python train.py --encoder_layers=16 --text_encoder_norm="layernorm_no_bias" --text_encoder_parallel_block=false --text_encoder_kv_group_size=2 --beta2=0.95 --eps=1e-08 --weight_decay=0.4
Rows from block 5 of the image encoder of a small contrastive image-text model, named by matrix and row number. Rows with one number within an expert belong to one neuron, the router's apart. Each number is 200 + 40 x the weight over its row's rms, rounded and kept within 0 to 999. All counts start at 0. After the name is the row's rms in percent of the matrix's.
After each expert's rows are labels from the 100 images, of 14848, where the router gives the expert most weight on average: "responds to" is what is common among them. Only what is clearly more common there than usual is listed. The data: photos with spoken descriptions (Open Images, Localized Narratives). In brackets: how many of the 100, against the usual share in percent.
# router: router (encoder.blocks.5.mlp.router.weight, 32x128), inputs 0-42
# up: expert up (encoder.blocks.5.mlp.up, 32x32x128), inputs 0-42
# down: expert down (encoder.blocks.5.mlp.down, 32x128x32, transposed), outputs 0-42

# expert 26
router.26,084,156,212,151,177,212,151,251,226,190,213,152,199,247,178,203,222,218,185,167,183,248,185,185,201,218,133,258,246,209,149,216,197,219,242,170,241,192,246,126,201,174,171,241
up.21,094,207,158,203,234,273,239,248,112,186,235,272,253,264,213,162,277,182,234,262,180,270,248,269,175,208,242,247,164,168,129,203,185,160,184,194,220,178,279,237,174,167,167,240
down.21,107,126,199,205,161,257,194,175,158,266,200,207,218,115,186,148,247,244,91,185,196,222,171,171,220,131,220,221,183,212,229,235,210,173,153,215,120,143,214,198,140,257,208,204
responds to: text has "dark" (25 vs 2.3)

# expert 7
router.7,095,173,249,253,168,191,201,162,166,266,254,118,196,147,169,171,238,220,231,196,190,208,191,237,181,202,169,207,160,137,267,202,214,221,140,198,197,146,185,219,255,185,182,199
up.21,098,233,216,262,145,215,197,183,181,257,170,113,134,221,173,219,217,225,285,234,228,207,169,262,172,249,274,221,177,183,229,232,210,244,171,203,247,195,185,187,225,227,204,129
down.21,092,206,233,209,209,235,227,141,201,211,202,203,238,243,273,164,145,186,212,188,253,239,229,184,266,252,175,202,174,186,184,179,157,233,185,204,241,97,170,233,335,140,177,199
responds to: text has "plants" (44 vs 9.8); text has "grass" (27 vs 10.2)

# expert 5
router.5,105,172,232,222,182,191,303,112,183,203,192,163,208,106,205,187,180,160,209,277,252,215,223,188,190,168,248,203,230,158,230,157,231,220,202,157,214,234,212,269,189,256,177,263
up.21,099,210,191,158,148,171,199,176,185,283,255,177,223,199,207,220,273,179,196,179,197,200,109,217,114,101,148,262,154,235,229,185,227,232,242,176,239,203,218,217,206,106,221,203
down.21,086,163,99,217,184,249,152,207,284,230,237,171,220,178,159,226,161,217,193,230,195,242,236,150,288,191,151,223,187,262,216,144,194,224,252,241,186,243,199,290,177,148,215,208
responds to: text has "dark" (29 vs 2.3)

# expert 12
router.12,075,154,262,240,241,190,174,216,210,203,182,187,140,259,223,196,159,204,221,163,229,149,214,195,211,135,153,132,162,171,214,122,215,192,128,233,186,213,207,220,217,226,141,254
up.21,096,191,170,230,201,187,225,265,195,163,211,234,253,225,218,241,202,220,185,148,152,131,214,178,249,205,289,198,159,190,206,196,262,182,184,239,154,213,139,223,279,235,227,213
down.21,100,278,206,213,229,183,208,208,189,236,184,236,159,171,193,207,175,174,143,206,155,193,221,129,184,85,162,212,105,248,203,137,268,164,157,163,252,234,191,176,247,219,210,205
responds to: text has "white" (34 vs 11.6)

# expert 25
router.25,099,164,182,234,190,200,168,179,175,208,155,129,197,216,233,181,206,159,214,213,248,228,204,162,208,135,222,180,195,215,126,194,166,245,210,210,222,273,249,178,222,159,146,190
up.21,115,142,176,203,245,192,196,194,205,188,123,199,144,239,211,181,200,143,180,157,242,188,168,169,235,141,222,229,240,236,170,183,182,302,270,226,212,278,171,199,244,183,157,216
down.21,110,153,204,179,242,222,194,183,233,224,122,185,198,229,244,152,202,185,134,147,177,203,174,173,163,154,181,167,245,168,200,170,135,255,149,186,208,200,228,194,238,274,188,176
responds to: text has "sky" (73 vs 24.9)

# expert 17
router.17,105,167,194,223,172,157,240,147,150,223,97,232,267,193,241,159,229,180,138,147,157,172,205,129,231,178,128,165,235,280,241,202,103,251,142,168,255,164,217,233,220,137,155,228
up.21,105,176,139,245,153,182,187,232,169,217,132,158,209,162,201,202,166,221,188,166,160,243,252,255,232,211,163,177,140,221,161,203,112,172,161,205,248,250,248,136,192,228,209,174
down.21,107,208,142,160,268,242,146,123,212,165,210,187,213,180,197,135,210,205,125,230,215,229,199,269,179,248,249,184,185,159,206,226,196,232,186,192,247,198,209,167,238,142,174,174
responds to: text has "sky" (68 vs 24.9); text has "water" (27 vs 7.8)

# expert 3
router.3,094,270,181,166,221,221,210,226,228,241,203,164,185,167,102,171,273,252,179,204,277,164,206,180,272,167,218,210,217,119,204,288,205,214,141,238,157,154,232,199,150,274,238,170
up.21,099,200,192,288,242,111,216,203,209,234,275,238,108,175,163,163,164,220,161,199,180,140,244,181,145,156,219,210,212,182,217,166,182,180,245,176,217,127,174,228,134,182,170,173
down.21,097,202,147,165,200,218,197,247,94,202,202,189,271,144,193,199,176,202,177,196,217,203,278,242,219,204,163,253,211,184,212,168,260,175,167,231,245,186,231,158,215,193,175,127
responds to: text has "holding" (37 vs 16); text has "dark" (29 vs 2.3); text has "man" (29 vs 11.9); text has "guitar" (25 vs 2.4)

# expert 24
router.24,094,249,157,196,180,186,129,165,149,169,197,121,237,165,158,198,221,219,245,149,215,231,184,200,210,234,202,210,194,208,170,197,144,233,219,191,268,262,267,161,93,130,212,242
up.6,101,179,238,207,259,160,214,226,176,208,262,190,189,181,270,226,236,208,185,219,194,127,235,178,159,222,220,255,165,161,222,206,201,232,192,196,195,128,211,234,215,109,286,223
down.6,101,208,227,206,322,178,254,284,192,215,197,247,163,174,106,254,168,201,244,249,222,146,187,180,212,168,288,225,178,200,235,229,194,220,241,115,235,159,213,248,190,182,196,196
responds to: text has "color" (36 vs 13); text has "red" (28 vs 3.7)