A small contrastive image-text model, trained from scratch.
Model: 11.7M parameters, 48-pixel images, encoder arch vit, encoder norm layernorm, encoder activation quick_gelu, encoder num experts 32, encoder patch size [8, 8], encoder layers 16, encoder width 128, text encoder width 256, text encoder layers 7, text encoder norm layernorm_no_bias, text encoder activation gelu.
Training: adamw at rate 0.00084, batches of 256.
Data: trained on photos with spoken descriptions (Open Images, Localized Narratives), 101725 training examples.
Rows from block 3 of the image encoder of a small contrastive image-text model, named by matrix and row number. Rows with one number within an expert belong to one neuron, the router's apart. Each number is 50 + 12 x the weight over its row's rms, rounded and kept within 0 to 99. All counts start at 0. After the name is the row's rms in percent of the matrix's.
After each expert's rows are labels from the 100 images, of 14848, where the router gives the expert most weight on average: "responds to" is what is common among them; "patch colour" is the nearest of a few named colours to the mean colour under the peak. Only what is clearly more common there than usual is listed. The data: photos with spoken descriptions (Open Images, Localized Narratives). In brackets: how many of the 100.
# router: router (encoder.blocks.3.mlp.router.weight, 32x128), inputs 64-127
# up: expert up (encoder.blocks.3.mlp.up, 32x32x128), inputs 64-127
# down: expert down (encoder.blocks.3.mlp.down, 32x128x32, transposed), outputs 64-127

# expert 4
router.4 100:63 56 68 69 47 64 67 65 34 69 58 34 37 39 41 55 33 37 28 41 36 45 25 49 60 52 68 38 70 36 48 43 66 50 66 60 68 43 32 41 63 64 57 60 54 50 43 49 68 45 35 52 51 59 67 50 48 60 49 38 55 33 71 31
up.0 089:58 53 55 44 38 65 57 54 36 65 71 69 55 53 55 55 56 59 57 62 32 41 60 39 71 42 39 52 74 42 26 35 58 35 50 72 62 48 47 44 73 49 64 41 44 30 35 49 51 57 20 46 46 52 69 52 62 50 47 71 52 34 58 32
down.0 089:44 44 37 55 56 50 53 69 41 50 66 53 42 44 41 60 45 48 34 37 31 44 56 46 44 43 57 55 55 44 54 63 51 39 63 57 41 55 35 67 42 38 29 31 49 44 39 62 48 41 58 37 38 37 44 52 40 44 38 66 61 55 57 20
up.1 093:51 56 55 34 61 65 61 63 50 45 71 31 55 53 43 75 44 62 31 70 57 20 35 65 54 42 44 59 50 50 25 23 66 53 38 67 47 45 47 41 48 64 51 48 24 36 49 44 40 63 55 39 54 58 92 50 59 51 74 44 48 40 52 31
down.1 092:42 56 60 54 54 24 63 81 39 53 38 46 50 60 50 84 48 38 56 44 37 36 52 44 50 49 74 48 57 49 46 55 42 38 48 73 41 42 36 53 38 61 43 36 44 54 51 32 58 45 42 46 46 44 52 36 46 42 44 62 51 53 47 49
up.2 090:39 45 31 50 50 50 59 52 38 27 56 42 64 52 33 58 43 45 48 59 61 43 57 40 47 49 41 48 21 53 55 22 36 51 51 51 45 29 57 44 57 27 71 42 53 37 74 68 48 33 42 38 52 48 50 50 62 61 62 47 47 57 32 48
down.2 095:62 42 37 50 61 52 44 45 53 57 59 48 63 41 37 36 65 47 62 39 59 70 44 70 50 67 36 43 51 34 30 59 43 59 38 51 56 61 35 63 28 50 33 50 62 40 38 67 46 53 34 55 56 36 39 19 31 64 62 37 38 43 60 51
responds to: text has "grass" (47)
patch colour: green (41)

# expert 2
router.2 095:54 68 34 35 46 37 32 48 38 34 44 61 76 60 58 50 65 47 65 67 60 51 52 41 50 44 50 60 35 28 72 58 51 49 24 56 38 51 61 59 40 35 50 43 69 48 66 57 30 60 63 42 51 49 60 47 58 40 47 41 54 30 41 67
up.0 089:68 57 44 47 56 38 43 42 40 25 16 47 60 51 24 72 55 63 81 50 37 66 63 49 52 55 38 37 60 70 49 52 58 48 54 57 44 71 34 28 34 58 53 45 63 52 63 37 40 65 65 55 51 37 48 49 53 48 62 44 48 69 73 53
down.0 098:69 54 65 53 59 52 60 65 61 33 47 34 56 71 61 41 55 42 53 56 48 68 64 55 60 46 46 32 37 56 43 50 57 43 54 74 31 49 43 56 38 58 44 53 30 42 50 70 55 60 72 47 44 51 54 60 62 64 88 62 61 45 65 37
up.1 103:51 50 35 53 59 77 54 41 45 46 57 60 59 55 46 44 64 53 43 47 40 43 36 44 58 54 72 33 62 37 36 45 55 44 53 63 58 68 28 42 62 14 63 31 62 38 76 33 59 57 41 48 34 27 57 31 51 69 38 64 53 53 44 49
down.1 099:55 53 28 51 58 33 28 47 46 62 56 64 47 61 48 71 49 39 57 36 55 40 57 60 53 36 57 34 32 48 50 68 68 42 58 56 72 53 48 70 36 66 55 52 45 34 43 35 59 64 52 42 45 59 41 82 49 37 61 54 53 48 38 38
up.2 089:43 45 31 33 57 52 44 71 54 42 49 31 64 55 47 53 62 55 60 61 55 53 48 52 49 59 66 54 39 45 69 29 35 36 49 30 39 51 68 50 29 52 38 39 44 48 47 75 47 54 91 35 54 42 56 37 48 48 70 44 39 28 48 67
down.2 088:62 74 55 55 53 39 53 62 52 46 50 52 51 60 32 36 49 39 43 60 28 45 65 57 42 65 57 34 51 58 50 40 57 32 42 49 38 38 50 39 58 69 53 41 42 16 61 61 52 56 61 55 24 53 67 60 45 64 39 55 61 56 48 50
responds to: text has "color" (34); text has "red" (27)
patch colour: red (42); orange (27)

# expert 18
router.18 108:46 28 55 40 40 59 63 39 58 50 44 35 58 63 58 61 33 59 43 58 47 54 43 52 20 70 52 51 35 40 34 31 73 70 53 37 56 50 45 68 31 42 52 33 46 40 30 55 50 59 43 76 48 39 35 56 46 40 58 55 47 48 36 49
up.0 092:56 50 51 51 66 42 64 40 55 63 43 70 59 45 41 71 40 47 31 43 42 36 44 51 50 56 61 78 66 44 51 61 43 59 47 55 36 72 42 41 42 49 45 50 54 61 30 38 52 44 38 51 57 64 09 37 53 29 30 26 32 53 44 69
down.0 104:34 43 53 75 64 35 38 40 34 53 39 86 61 33 43 68 37 19 51 59 27 44 43 60 54 48 55 59 79 52 58 39 42 35 44 49 33 56 47 45 46 38 31 76 51 37 39 62 39 38 52 52 52 57 51 39 62 48 53 56 41 37 48 57
up.1 115:46 39 46 53 61 53 49 55 45 43 30 45 43 73 47 60 43 49 25 57 44 48 47 44 28 33 45 53 49 29 54 35 72 51 60 10 50 50 46 63 31 38 54 35 62 44 37 58 41 46 41 57 57 42 21 50 49 39 27 57 47 34 50 37
down.1 109:41 67 53 56 46 37 68 51 41 70 61 47 34 42 73 58 39 36 64 43 55 31 38 48 52 42 58 51 55 56 67 72 45 40 37 59 34 54 64 67 54 48 36 64 57 74 63 43 42 70 37 37 57 51 70 25 49 54 42 48 48 55 52 60
up.2 107:51 37 56 50 56 72 54 40 57 48 41 46 56 55 56 55 45 58 43 63 38 28 70 43 35 61 34 63 50 41 41 52 76 48 51 42 51 36 49 58 40 60 45 61 40 32 58 64 57 66 30 66 57 32 44 47 35 22 67 39 32 36 59 63
down.2 093:26 61 62 43 63 45 54 59 40 68 60 51 38 47 56 67 37 62 59 53 67 48 44 50 38 20 52 37 69 63 69 61 52 32 39 52 48 61 52 33 47 32 44 51 67 74 45 36 43 54 60 61 65 44 60 44 57 52 69 49 49 52 61 41
responds to: text has "dark" (36)
patch colour: black (67)

# expert 23
router.23 069:58 51 47 33 32 62 27 30 54 44 35 47 56 59 57 65 31 58 59 70 79 57 68 39 65 44 68 56 36 43 53 44 24 47 56 55 60 45 49 53 58 43 53 46 34 21 64 53 34 43 56 50 35 45 70 57 45 63 66 53 58 44 69 46
up.0 095:47 71 37 44 51 52 53 71 54 60 52 56 77 44 27 50 69 49 37 26 52 26 54 51 42 43 49 84 39 67 73 48 61 46 47 38 57 58 58 28 24 31 56 55 59 33 46 55 43 42 58 44 53 58 49 50 55 35 22 49 30 29 56 48
down.0 101:36 48 49 56 70 48 42 57 42 38 32 39 61 59 54 63 49 45 47 31 64 62 61 45 43 54 53 55 62 29 75 41 42 58 54 48 61 40 58 58 53 45 48 60 28 60 42 54 60 51 48 57 54 47 46 29 47 47 55 57 47 41 70 38
up.1 087:69 45 71 65 64 45 43 52 51 52 59 45 38 51 41 59 82 73 63 56 61 63 45 67 61 50 54 58 46 54 48 58 74 27 50 32 48 58 45 63 60 57 43 50 47 50 43 73 52 46 42 30 71 67 63 53 46 42 34 44 55 23 46 29
down.1 093:49 38 59 42 70 59 43 44 46 39 54 59 53 40 37 69 46 40 52 43 57 60 46 50 43 40 31 42 13 27 60 59 62 41 42 41 54 48 51 56 25 53 59 61 41 50 35 58 33 48 44 60 46 45 60 49 59 56 56 49 48 59 38 50
up.2 103:65 60 80 36 64 65 52 63 37 37 49 37 59 52 67 55 41 62 45 60 52 46 30 74 57 53 64 53 55 52 44 61 59 54 26 45 47 26 69 46 42 43 48 58 52 45 71 72 61 41 75 70 60 56 53 51 32 55 58 69 64 64 49 58
down.2 109:44 29 58 66 59 70 44 42 77 52 48 58 44 42 65 41 46 36 41 22 60 62 47 37 34 71 46 27 61 46 48 67 66 43 51 37 71 64 47 53 54 57 49 54 64 51 39 41 37 38 41 46 54 51 56 46 52 54 43 47 57 41 52 69
responds to: text has "white" (28)
patch colour: pink (38); white (27)

# expert 7
router.7 110:46 37 64 76 70 62 55 56 51 50 32 49 36 42 63 62 60 56 47 35 43 44 64 65 57 64 62 33 80 38 35 33 29 60 67 44 50 56 55 67 55 72 54 48 34 56 56 57 52 47 45 58 38 44 61 66 47 66 64 49 60 48 58 38
up.0 094:77 48 38 39 59 51 48 47 50 51 43 49 55 53 47 51 48 26 68 44 50 70 72 41 51 55 45 72 41 54 56 56 36 57 53 34 51 48 44 31 50 55 56 53 56 55 45 52 68 35 40 56 43 38 27 35 48 30 59 56 55 53 16 48
down.0 098:44 37 48 43 46 34 60 62 72 58 70 42 58 43 53 42 54 54 76 59 33 48 51 56 66 49 56 62 63 54 63 44 49 42 39 40 54 69 46 50 65 73 43 52 59 53 60 50 64 29 85 75 38 60 41 51 50 41 54 41 65 31 49 43
up.1 083:58 57 56 57 75 16 43 33 59 41 71 60 38 54 62 32 56 45 48 47 41 67 48 43 71 46 48 52 48 32 52 57 58 55 40 63 54 31 30 40 56 65 40 58 37 56 46 52 59 59 50 50 47 47 46 46 72 50 57 23 51 51 46 39
down.1 090:33 68 63 43 42 36 58 44 39 73 47 67 48 44 46 45 51 59 59 57 55 59 59 52 61 61 41 55 56 41 59 60 46 47 53 58 53 45 53 53 51 47 51 77 69 46 23 50 49 52 45 77 39 40 45 49 62 33 52 43 53 45 70 52
up.2 115:37 48 44 58 58 60 53 69 60 64 36 41 57 33 42 73 46 55 48 19 42 51 34 59 69 68 57 25 50 57 49 60 64 65 57 48 46 52 39 47 50 82 61 55 54 87 42 56 50 68 53 51 43 44 55 62 27 48 51 40 60 36 49 35
down.2 107:41 46 35 46 50 38 54 48 42 63 45 51 80 57 48 39 74 45 39 67 53 58 51 57 44 35 56 43 54 42 57 47 56 33 29 50 60 67 64 55 49 45 40 56 34 54 30 52 49 49 41 49 63 62 62 37 78 27 58 31 34 35 43 49
responds to: text has "blue" (28)
patch colour: blue (76)

# expert 27
router.27 098:45 52 59 64 65 37 49 52 57 43 59 66 63 59 37 32 45 58 66 58 51 41 62 45 60 48 48 56 18 61 50 47 61 36 26 49 28 63 43 42 32 34 60 52 62 69 71 55 57 43 59 42 44 42 48 44 40 67 41 47 41 42 43 75
up.0 106:68 49 47 13 50 50 37 43 51 46 53 58 71 44 57 63 33 63 58 40 56 57 55 66 65 62 55 53 38 66 48 52 60 35 31 56 75 38 47 66 34 38 58 56 56 47 62 52 48 44 32 43 45 43 57 46 54 35 68 47 57 45 42 64
down.0 112:44 56 40 47 50 43 64 58 20 24 44 40 68 51 28 54 45 51 45 69 72 58 70 53 58 42 42 61 61 59 53 33 48 58 45 45 36 49 50 58 32 50 53 55 44 50 71 65 51 48 38 44 31 47 65 44 61 42 31 31 71 39 60 49
up.1 093:47 46 49 45 43 47 48 68 47 59 51 59 49 57 44 43 57 48 54 60 67 64 67 40 49 64 65 34 35 42 58 50 34 79 51 30 76 46 56 44 34 43 43 70 45 42 80 57 60 49 46 51 73 70 65 61 45 32 71 42 49 41 67 34
down.1 093:64 64 73 60 39 47 39 46 47 31 50 48 58 32 52 73 33 44 59 50 46 53 58 60 40 56 59 63 49 57 39 64 28 76 42 65 33 38 39 44 65 60 53 65 68 42 65 70 60 33 51 49 54 42 57 57 41 58 54 49 61 68 51 44
up.2 105:49 20 49 27 31 56 49 57 59 44 57 62 18 78 46 54 66 52 40 62 33 36 56 49 34 49 58 38 32 62 59 67 59 42 55 65 54 62 65 42 40 43 60 38 42 48 71 51 63 58 41 61 53 43 41 41 68 48 47 52 49 53 22 58
down.2 094:56 32 54 44 61 71 56 62 60 33 53 48 43 64 73 56 73 39 39 54 46 57 67 49 60 47 45 66 52 36 40 42 48 59 43 47 43 59 48 77 53 48 30 46 46 58 43 66 54 46 42 47 57 56 38 58 58 60 71 52 53 58 52 41
responds to: text has "text" (27)
patch colour: pink (25)

# expert 8
router.8 100:40 61 73 32 38 54 71 60 46 39 54 66 82 39 42 44 41 44 51 43 61 42 44 39 51 37 55 61 61 52 35 44 49 47 19 78 36 54 57 46 63 30 64 31 43 39 52 42 43 51 41 45 44 53 65 43 47 86 59 63 69 38 52 27
up.0 113:46 46 39 38 27 43 56 34 45 56 56 56 82 49 48 44 35 42 27 62 70 67 65 31 49 29 58 69 55 64 50 38 67 53 44 72 58 54 57 70 53 37 67 39 57 36 36 39 41 54 52 56 62 50 50 53 49 25 49 71 59 43 38 37
down.0 098:54 22 49 39 44 45 40 27 51 37 50 40 47 71 54 73 52 63 35 53 42 63 60 63 65 33 33 60 42 60 67 44 51 35 53 67 45 42 32 56 59 53 55 59 53 67 47 46 42 48 60 36 60 51 50 42 57 31 49 44 25 53 38 49
up.1 097:75 55 51 57 43 39 61 45 50 67 37 44 70 56 60 30 41 43 54 43 27 26 34 39 45 38 56 57 74 37 34 42 48 59 33 58 67 38 45 71 45 54 69 48 44 56 34 47 31 49 27 32 61 52 46 49 48 47 63 51 68 41 61 57
down.1 094:51 59 30 62 43 58 25 45 57 76 39 23 45 53 50 36 49 79 44 33 59 80 58 54 44 44 49 54 68 32 57 64 63 41 36 49 66 51 51 71 41 55 45 44 57 58 62 55 34 77 60 43 61 34 51 54 46 48 58 63 70 44 45 67
up.2 093:77 53 42 49 49 65 42 57 59 51 41 54 56 48 33 57 41 60 56 61 56 68 41 38 47 55 48 32 56 75 67 58 48 65 72 48 52 65 51 21 49 46 69 50 31 48 31 60 50 21 43 55 31 42 31 34 33 49 50 40 41 35 40 46
down.2 099:82 58 73 56 45 54 69 48 68 37 54 57 32 51 62 49 53 47 62 43 40 62 33 50 48 62 36 50 44 76 61 36 30 25 37 43 52 41 44 20 43 40 56 46 63 42 48 56 53 58 59 37 50 42 29 43 44 48 53 59 48 32 50 54
responds to: text has "text" (26)
patch colour: white (48); pink (29)

# expert 10
router.10 113:56 43 63 68 67 70 65 55 43 76 47 44 50 45 32 37 45 45 35 48 42 45 34 51 45 47 61 39 65 55 62 63 54 46 59 51 48 43 41 39 50 62 43 35 63 71 38 34 45 63 41 44 69 63 30 48 36 57 32 39 31 39 68 37
up.0 105:26 43 39 42 45 49 55 51 31 44 55 69 44 61 52 27 68 39 60 74 38 61 64 35 37 53 33 44 53 44 39 78 44 37 49 56 60 33 78 47 64 47 28 37 69 61 65 48 53 54 54 36 50 51 43 36 33 38 58 62 32 62 46 51
down.0 096:68 56 39 32 66 75 48 63 57 69 37 54 59 50 50 68 53 50 38 46 57 77 73 46 55 52 36 29 56 45 51 50 58 39 46 45 61 80 58 47 57 46 38 58 56 64 41 21 49 40 72 52 48 40 59 57 48 58 54 33 36 43 37 59
up.1 108:45 33 51 72 73 63 52 51 51 68 20 44 67 46 59 64 50 55 75 44 39 29 44 40 54 53 51 26 41 85 63 63 46 43 54 29 44 44 60 58 46 55 50 39 51 51 46 43 45 39 59 23 53 35 41 54 43 44 40 30 39 58 47 58
down.1 106:53 42 67 56 64 42 66 47 51 62 46 55 35 60 46 51 45 65 20 56 48 54 41 54 50 39 81 49 61 51 69 56 64 41 54 50 64 57 53 65 32 65 33 42 50 58 58 47 63 49 53 22 63 50 56 46 74 50 27 40 46 36 61 41
up.2 124:60 47 64 62 65 58 58 60 50 69 45 35 32 42 47 41 63 46 37 32 49 31 38 63 27 48 63 57 63 50 66 53 49 51 53 55 62 47 22 24 55 60 57 61 57 45 37 35 67 65 35 50 65 77 48 38 48 61 35 43 40 38 73 52
down.2 115:40 59 43 46 42 36 77 48 42 46 41 61 54 46 76 63 38 60 54 73 69 47 70 72 69 52 55 35 54 31 26 25 42 64 33 51 36 52 65 62 44 43 38 40 48 58 61 52 45 38 47 36 39 68 71 64 51 49 50 53 67 57 22 54
responds to: text has "plants" (25)
patch colour: green (38)

# expert 9
router.9 093:40 66 55 45 40 37 60 54 73 56 54 78 43 65 45 40 43 42 30 57 54 63 59 54 32 51 45 53 55 47 56 38 65 42 37 27 52 59 40 42 53 50 26 39 55 58 48 64 59 28 56 50 58 57 51 47 56 73 40 40 33 74 28 63
up.0 092:54 55 53 42 55 49 55 59 52 31 42 60 69 55 25 37 67 64 45 54 61 59 31 65 39 38 28 50 70 42 48 51 40 44 51 54 42 41 38 48 61 58 62 54 36 29 58 49 53 72 56 53 49 62 65 62 53 63 42 27 45 32 43 40
down.0 094:66 58 30 47 30 30 50 56 55 46 63 56 56 32 37 44 53 53 71 37 38 69 74 58 44 43 59 58 53 61 51 32 47 60 55 48 35 57 62 58 40 48 44 34 70 66 64 51 41 41 51 47 33 62 54 63 68 47 62 52 41 40 63 44
up.1 093:53 55 48 55 57 41 56 68 57 65 48 31 52 57 42 39 64 40 63 60 42 59 56 69 31 61 46 65 47 55 49 76 56 49 66 77 38 53 49 21 55 60 44 61 37 42 31 62 39 52 57 40 50 44 61 38 28 50 64 51 58 37 58 48
down.1 100:58 45 60 57 43 58 61 48 32 24 35 42 47 30 56 36 39 56 39 32 47 33 24 48 41 49 54 77 66 59 62 39 55 40 58 63 69 44 46 44 39 44 42 53 32 57 30 46 54 44 49 56 58 32 56 34 52 54 58 58 37 74 53 37
up.2 098:48 37 43 59 40 63 72 63 38 59 43 56 30 41 58 66 68 52 49 55 54 71 60 50 55 66 49 45 47 43 40 47 40 31 33 47 41 41 13 45 56 25 78 55 60 71 42 49 48 47 52 51 52 48 62 70 67 76 30 53 62 39 66 59
down.2 097:65 44 46 54 41 46 37 67 56 33 64 55 33 45 51 47 41 37 37 45 74 37 35 68 27 41 56 44 53 43 78 31 61 55 40 60 62 63 39 55 54 51 55 45 48 62 41 59 43 56 55 29 39 59 38 62 64 71 26 38 40 60 35 55
responds to: text has "lights" (33)
patch colour: black (52)

# expert 13
router.13 072:23 32 52 37 58 39 68 26 62 65 47 43 46 53 30 51 30 54 54 43 50 59 67 58 62 53 37 52 20 69 37 47 59 38 66 46 51 74 49 57 26 48 48 63 72 41 37 43 68 60 47 42 61 41 68 44 62 41 63 64 56 52 34 52
up.0 107:61 28 63 21 36 51 51 66 40 65 45 23 54 46 37 48 40 45 74 66 44 50 56 47 59 58 48 37 44 42 55 47 63 73 56 18 62 45 65 52 40 61 50 62 60 74 27 44 62 50 34 44 46 63 58 62 40 32 56 56 34 56 29 24
down.0 099:53 48 47 70 37 66 56 60 63 59 45 28 60 65 46 33 53 35 54 26 56 41 33 45 50 53 46 44 52 48 43 61 45 49 52 40 45 32 48 53 58 41 46 39 43 45 45 67 59 34 32 51 66 50 40 53 43 42 37 63 52 46 38 56
up.1 099:64 44 57 50 36 65 58 62 53 46 45 50 53 60 55 56 63 42 42 69 55 26 26 41 40 37 51 49 38 37 65 69 52 57 33 71 55 49 41 62 58 49 41 68 31 69 62 48 49 27 48 48 57 59 35 40 52 51 64 64 25 65 63 68
down.1 112:56 70 45 30 55 52 36 38 59 45 50 54 50 62 27 52 36 62 43 67 48 65 55 31 51 53 56 61 58 79 54 58 49 51 56 59 62 47 46 60 45 38 54 81 52 35 68 54 56 68 51 50 51 44 58 48 53 64 43 52 61 62 52 66
up.2 108:44 65 38 38 47 42 37 46 52 54 33 47 45 33 47 40 47 59 36 63 43 34 68 35 38 49 46 43 46 49 65 46 43 33 51 25 45 53 42 57 50 57 43 52 58 52 64 59 62 63 42 50 67 55 26 67 53 25 65 57 40 52 55 34
down.2 105:37 62 37 33 50 55 50 64 30 53 34 46 45 66 42 35 46 68 33 59 71 58 42 31 61 53 22 30 38 63 68 25 53 58 40 33 30 52 35 59 36 50 60 49 46 66 32 58 28 54 64 44 64 56 46 48 39 43 54 52 57 52 50 56
responds to: text has "plants" (30); text has "grass" (29)
patch colour: black (36)

# expert 19
router.19 107:53 48 34 50 48 58 33 53 55 42 54 49 40 63 51 51 41 28 18 70 64 52 68 69 49 43 36 71 57 48 50 56 44 35 68 36 78 57 55 57 47 62 48 63 54 30 63 42 43 57 43 49 58 76 42 41 57 38 64 73 50 68 45 39
up.0 096:45 31 54 51 46 41 53 31 46 41 41 45 38 38 50 54 44 70 79 38 35 70 63 47 60 30 55 54 59 44 38 37 38 63 67 41 46 59 39 65 42 57 45 44 51 39 45 37 32 39 38 48 40 49 85 54 77 42 54 40 61 53 43 46
down.0 098:67 44 44 34 62 26 44 42 60 47 55 61 34 56 60 40 56 47 70 50 48 39 49 45 60 42 44 50 49 62 43 37 55 62 45 48 48 30 40 57 49 36 60 48 61 49 66 61 84 53 36 47 33 43 52 70 47 58 35 57 64 37 37 39
up.1 102:47 57 56 34 71 34 61 39 45 29 58 58 48 51 54 51 25 45 54 54 39 49 50 45 23 50 58 42 48 51 53 47 55 46 46 53 41 59 18 36 49 41 68 39 56 55 46 28 42 40 18 53 46 54 46 58 33 50 39 40 45 45 37 41
down.1 095:51 63 24 51 66 56 45 47 66 62 42 31 51 66 43 28 67 30 55 56 60 71 62 46 53 54 36 41 50 57 37 39 65 59 69 56 45 44 65 49 63 18 64 50 49 64 37 59 71 44 31 31 52 58 56 37 50 54 60 72 50 58 53 67
up.2 091:43 46 55 46 52 42 68 50 52 68 57 49 37 50 50 42 42 26 38 43 56 40 57 35 58 64 55 63 54 49 42 59 57 56 39 46 44 35 49 40 72 51 65 47 36 42 31 39 49 37 34 44 40 70 46 46 50 46 32 58 42 55 32 61
down.2 092:69 58 45 51 45 57 36 61 55 68 61 44 45 45 40 48 52 58 52 70 45 47 70 71 47 57 59 31 40 50 78 66 42 48 47 51 31 46 37 41 56 31 36 24 60 62 50 47 53 43 35 61 22 37 51 36 63 40 41 41 38 53 52 54
responds to: text has "holding" (36)
patch colour: brown (65)

# expert 30
router.30 101:59 76 43 41 52 71 37 60 56 57 52 35 40 42 49 61 64 50 50 27 37 48 49 38 63 39 51 34 39 43 30 68 33 58 50 28 54 48 41 52 55 72 51 68 39 59 41 60 57 39 65 50 54 45 49 52 32 55 42 40 57 58 59 45
up.0 099:48 50 56 60 63 52 62 45 32 48 46 46 51 34 31 43 35 25 49 52 52 42 37 43 61 57 44 54 63 63 37 58 70 20 42 59 69 45 41 44 72 49 49 26 44 38 38 61 50 55 46 38 46 42 32 53 51 51 53 60 54 53 60 53
down.0 100:62 43 51 65 51 53 47 57 66 68 66 75 53 39 46 57 45 35 50 41 60 53 56 61 38 45 61 54 72 43 52 39 54 55 65 63 38 39 41 53 51 44 30 47 46 60 64 54 75 60 43 60 50 44 46 45 52 52 73 35 49 49 43 28
up.1 115:53 72 50 46 50 70 55 69 40 41 51 44 56 51 58 40 73 33 44 45 29 47 42 42 60 43 48 39 58 33 15 70 37 39 59 59 46 56 50 69 32 80 46 50 31 43 43 54 49 60 56 40 59 50 35 31 36 63 46 47 63 61 56 52
down.1 107:15 21 57 55 58 57 44 43 49 48 42 30 43 32 57 55 43 61 51 75 50 75 56 37 25 31 64 52 49 36 62 60 42 52 63 50 45 49 45 43 39 52 58 45 41 51 37 25 57 37 62 64 51 52 48 63 54 38 37 43 55 38 52 36
up.2 094:57 63 66 44 68 44 39 37 49 51 70 41 54 54 75 54 40 38 42 47 25 55 53 28 78 36 42 42 38 68 63 48 68 40 71 79 64 56 45 61 59 42 48 53 70 50 50 53 70 36 48 47 31 55 53 47 65 43 39 70 38 47 43 40
down.2 096:30 53 33 62 60 41 35 67 52 68 38 56 56 41 57 49 60 64 49 44 27 46 72 38 69 51 58 51 65 42 30 61 44 50 41 51 29 43 74 69 61 62 56 58 56 48 52 51 35 50 69 25 25 59 66 57 61 69 57 59 58 43 46 50
responds to: text has "holding" (42); text has "guitar" (25); text has "black" (25)
patch colour: black (74)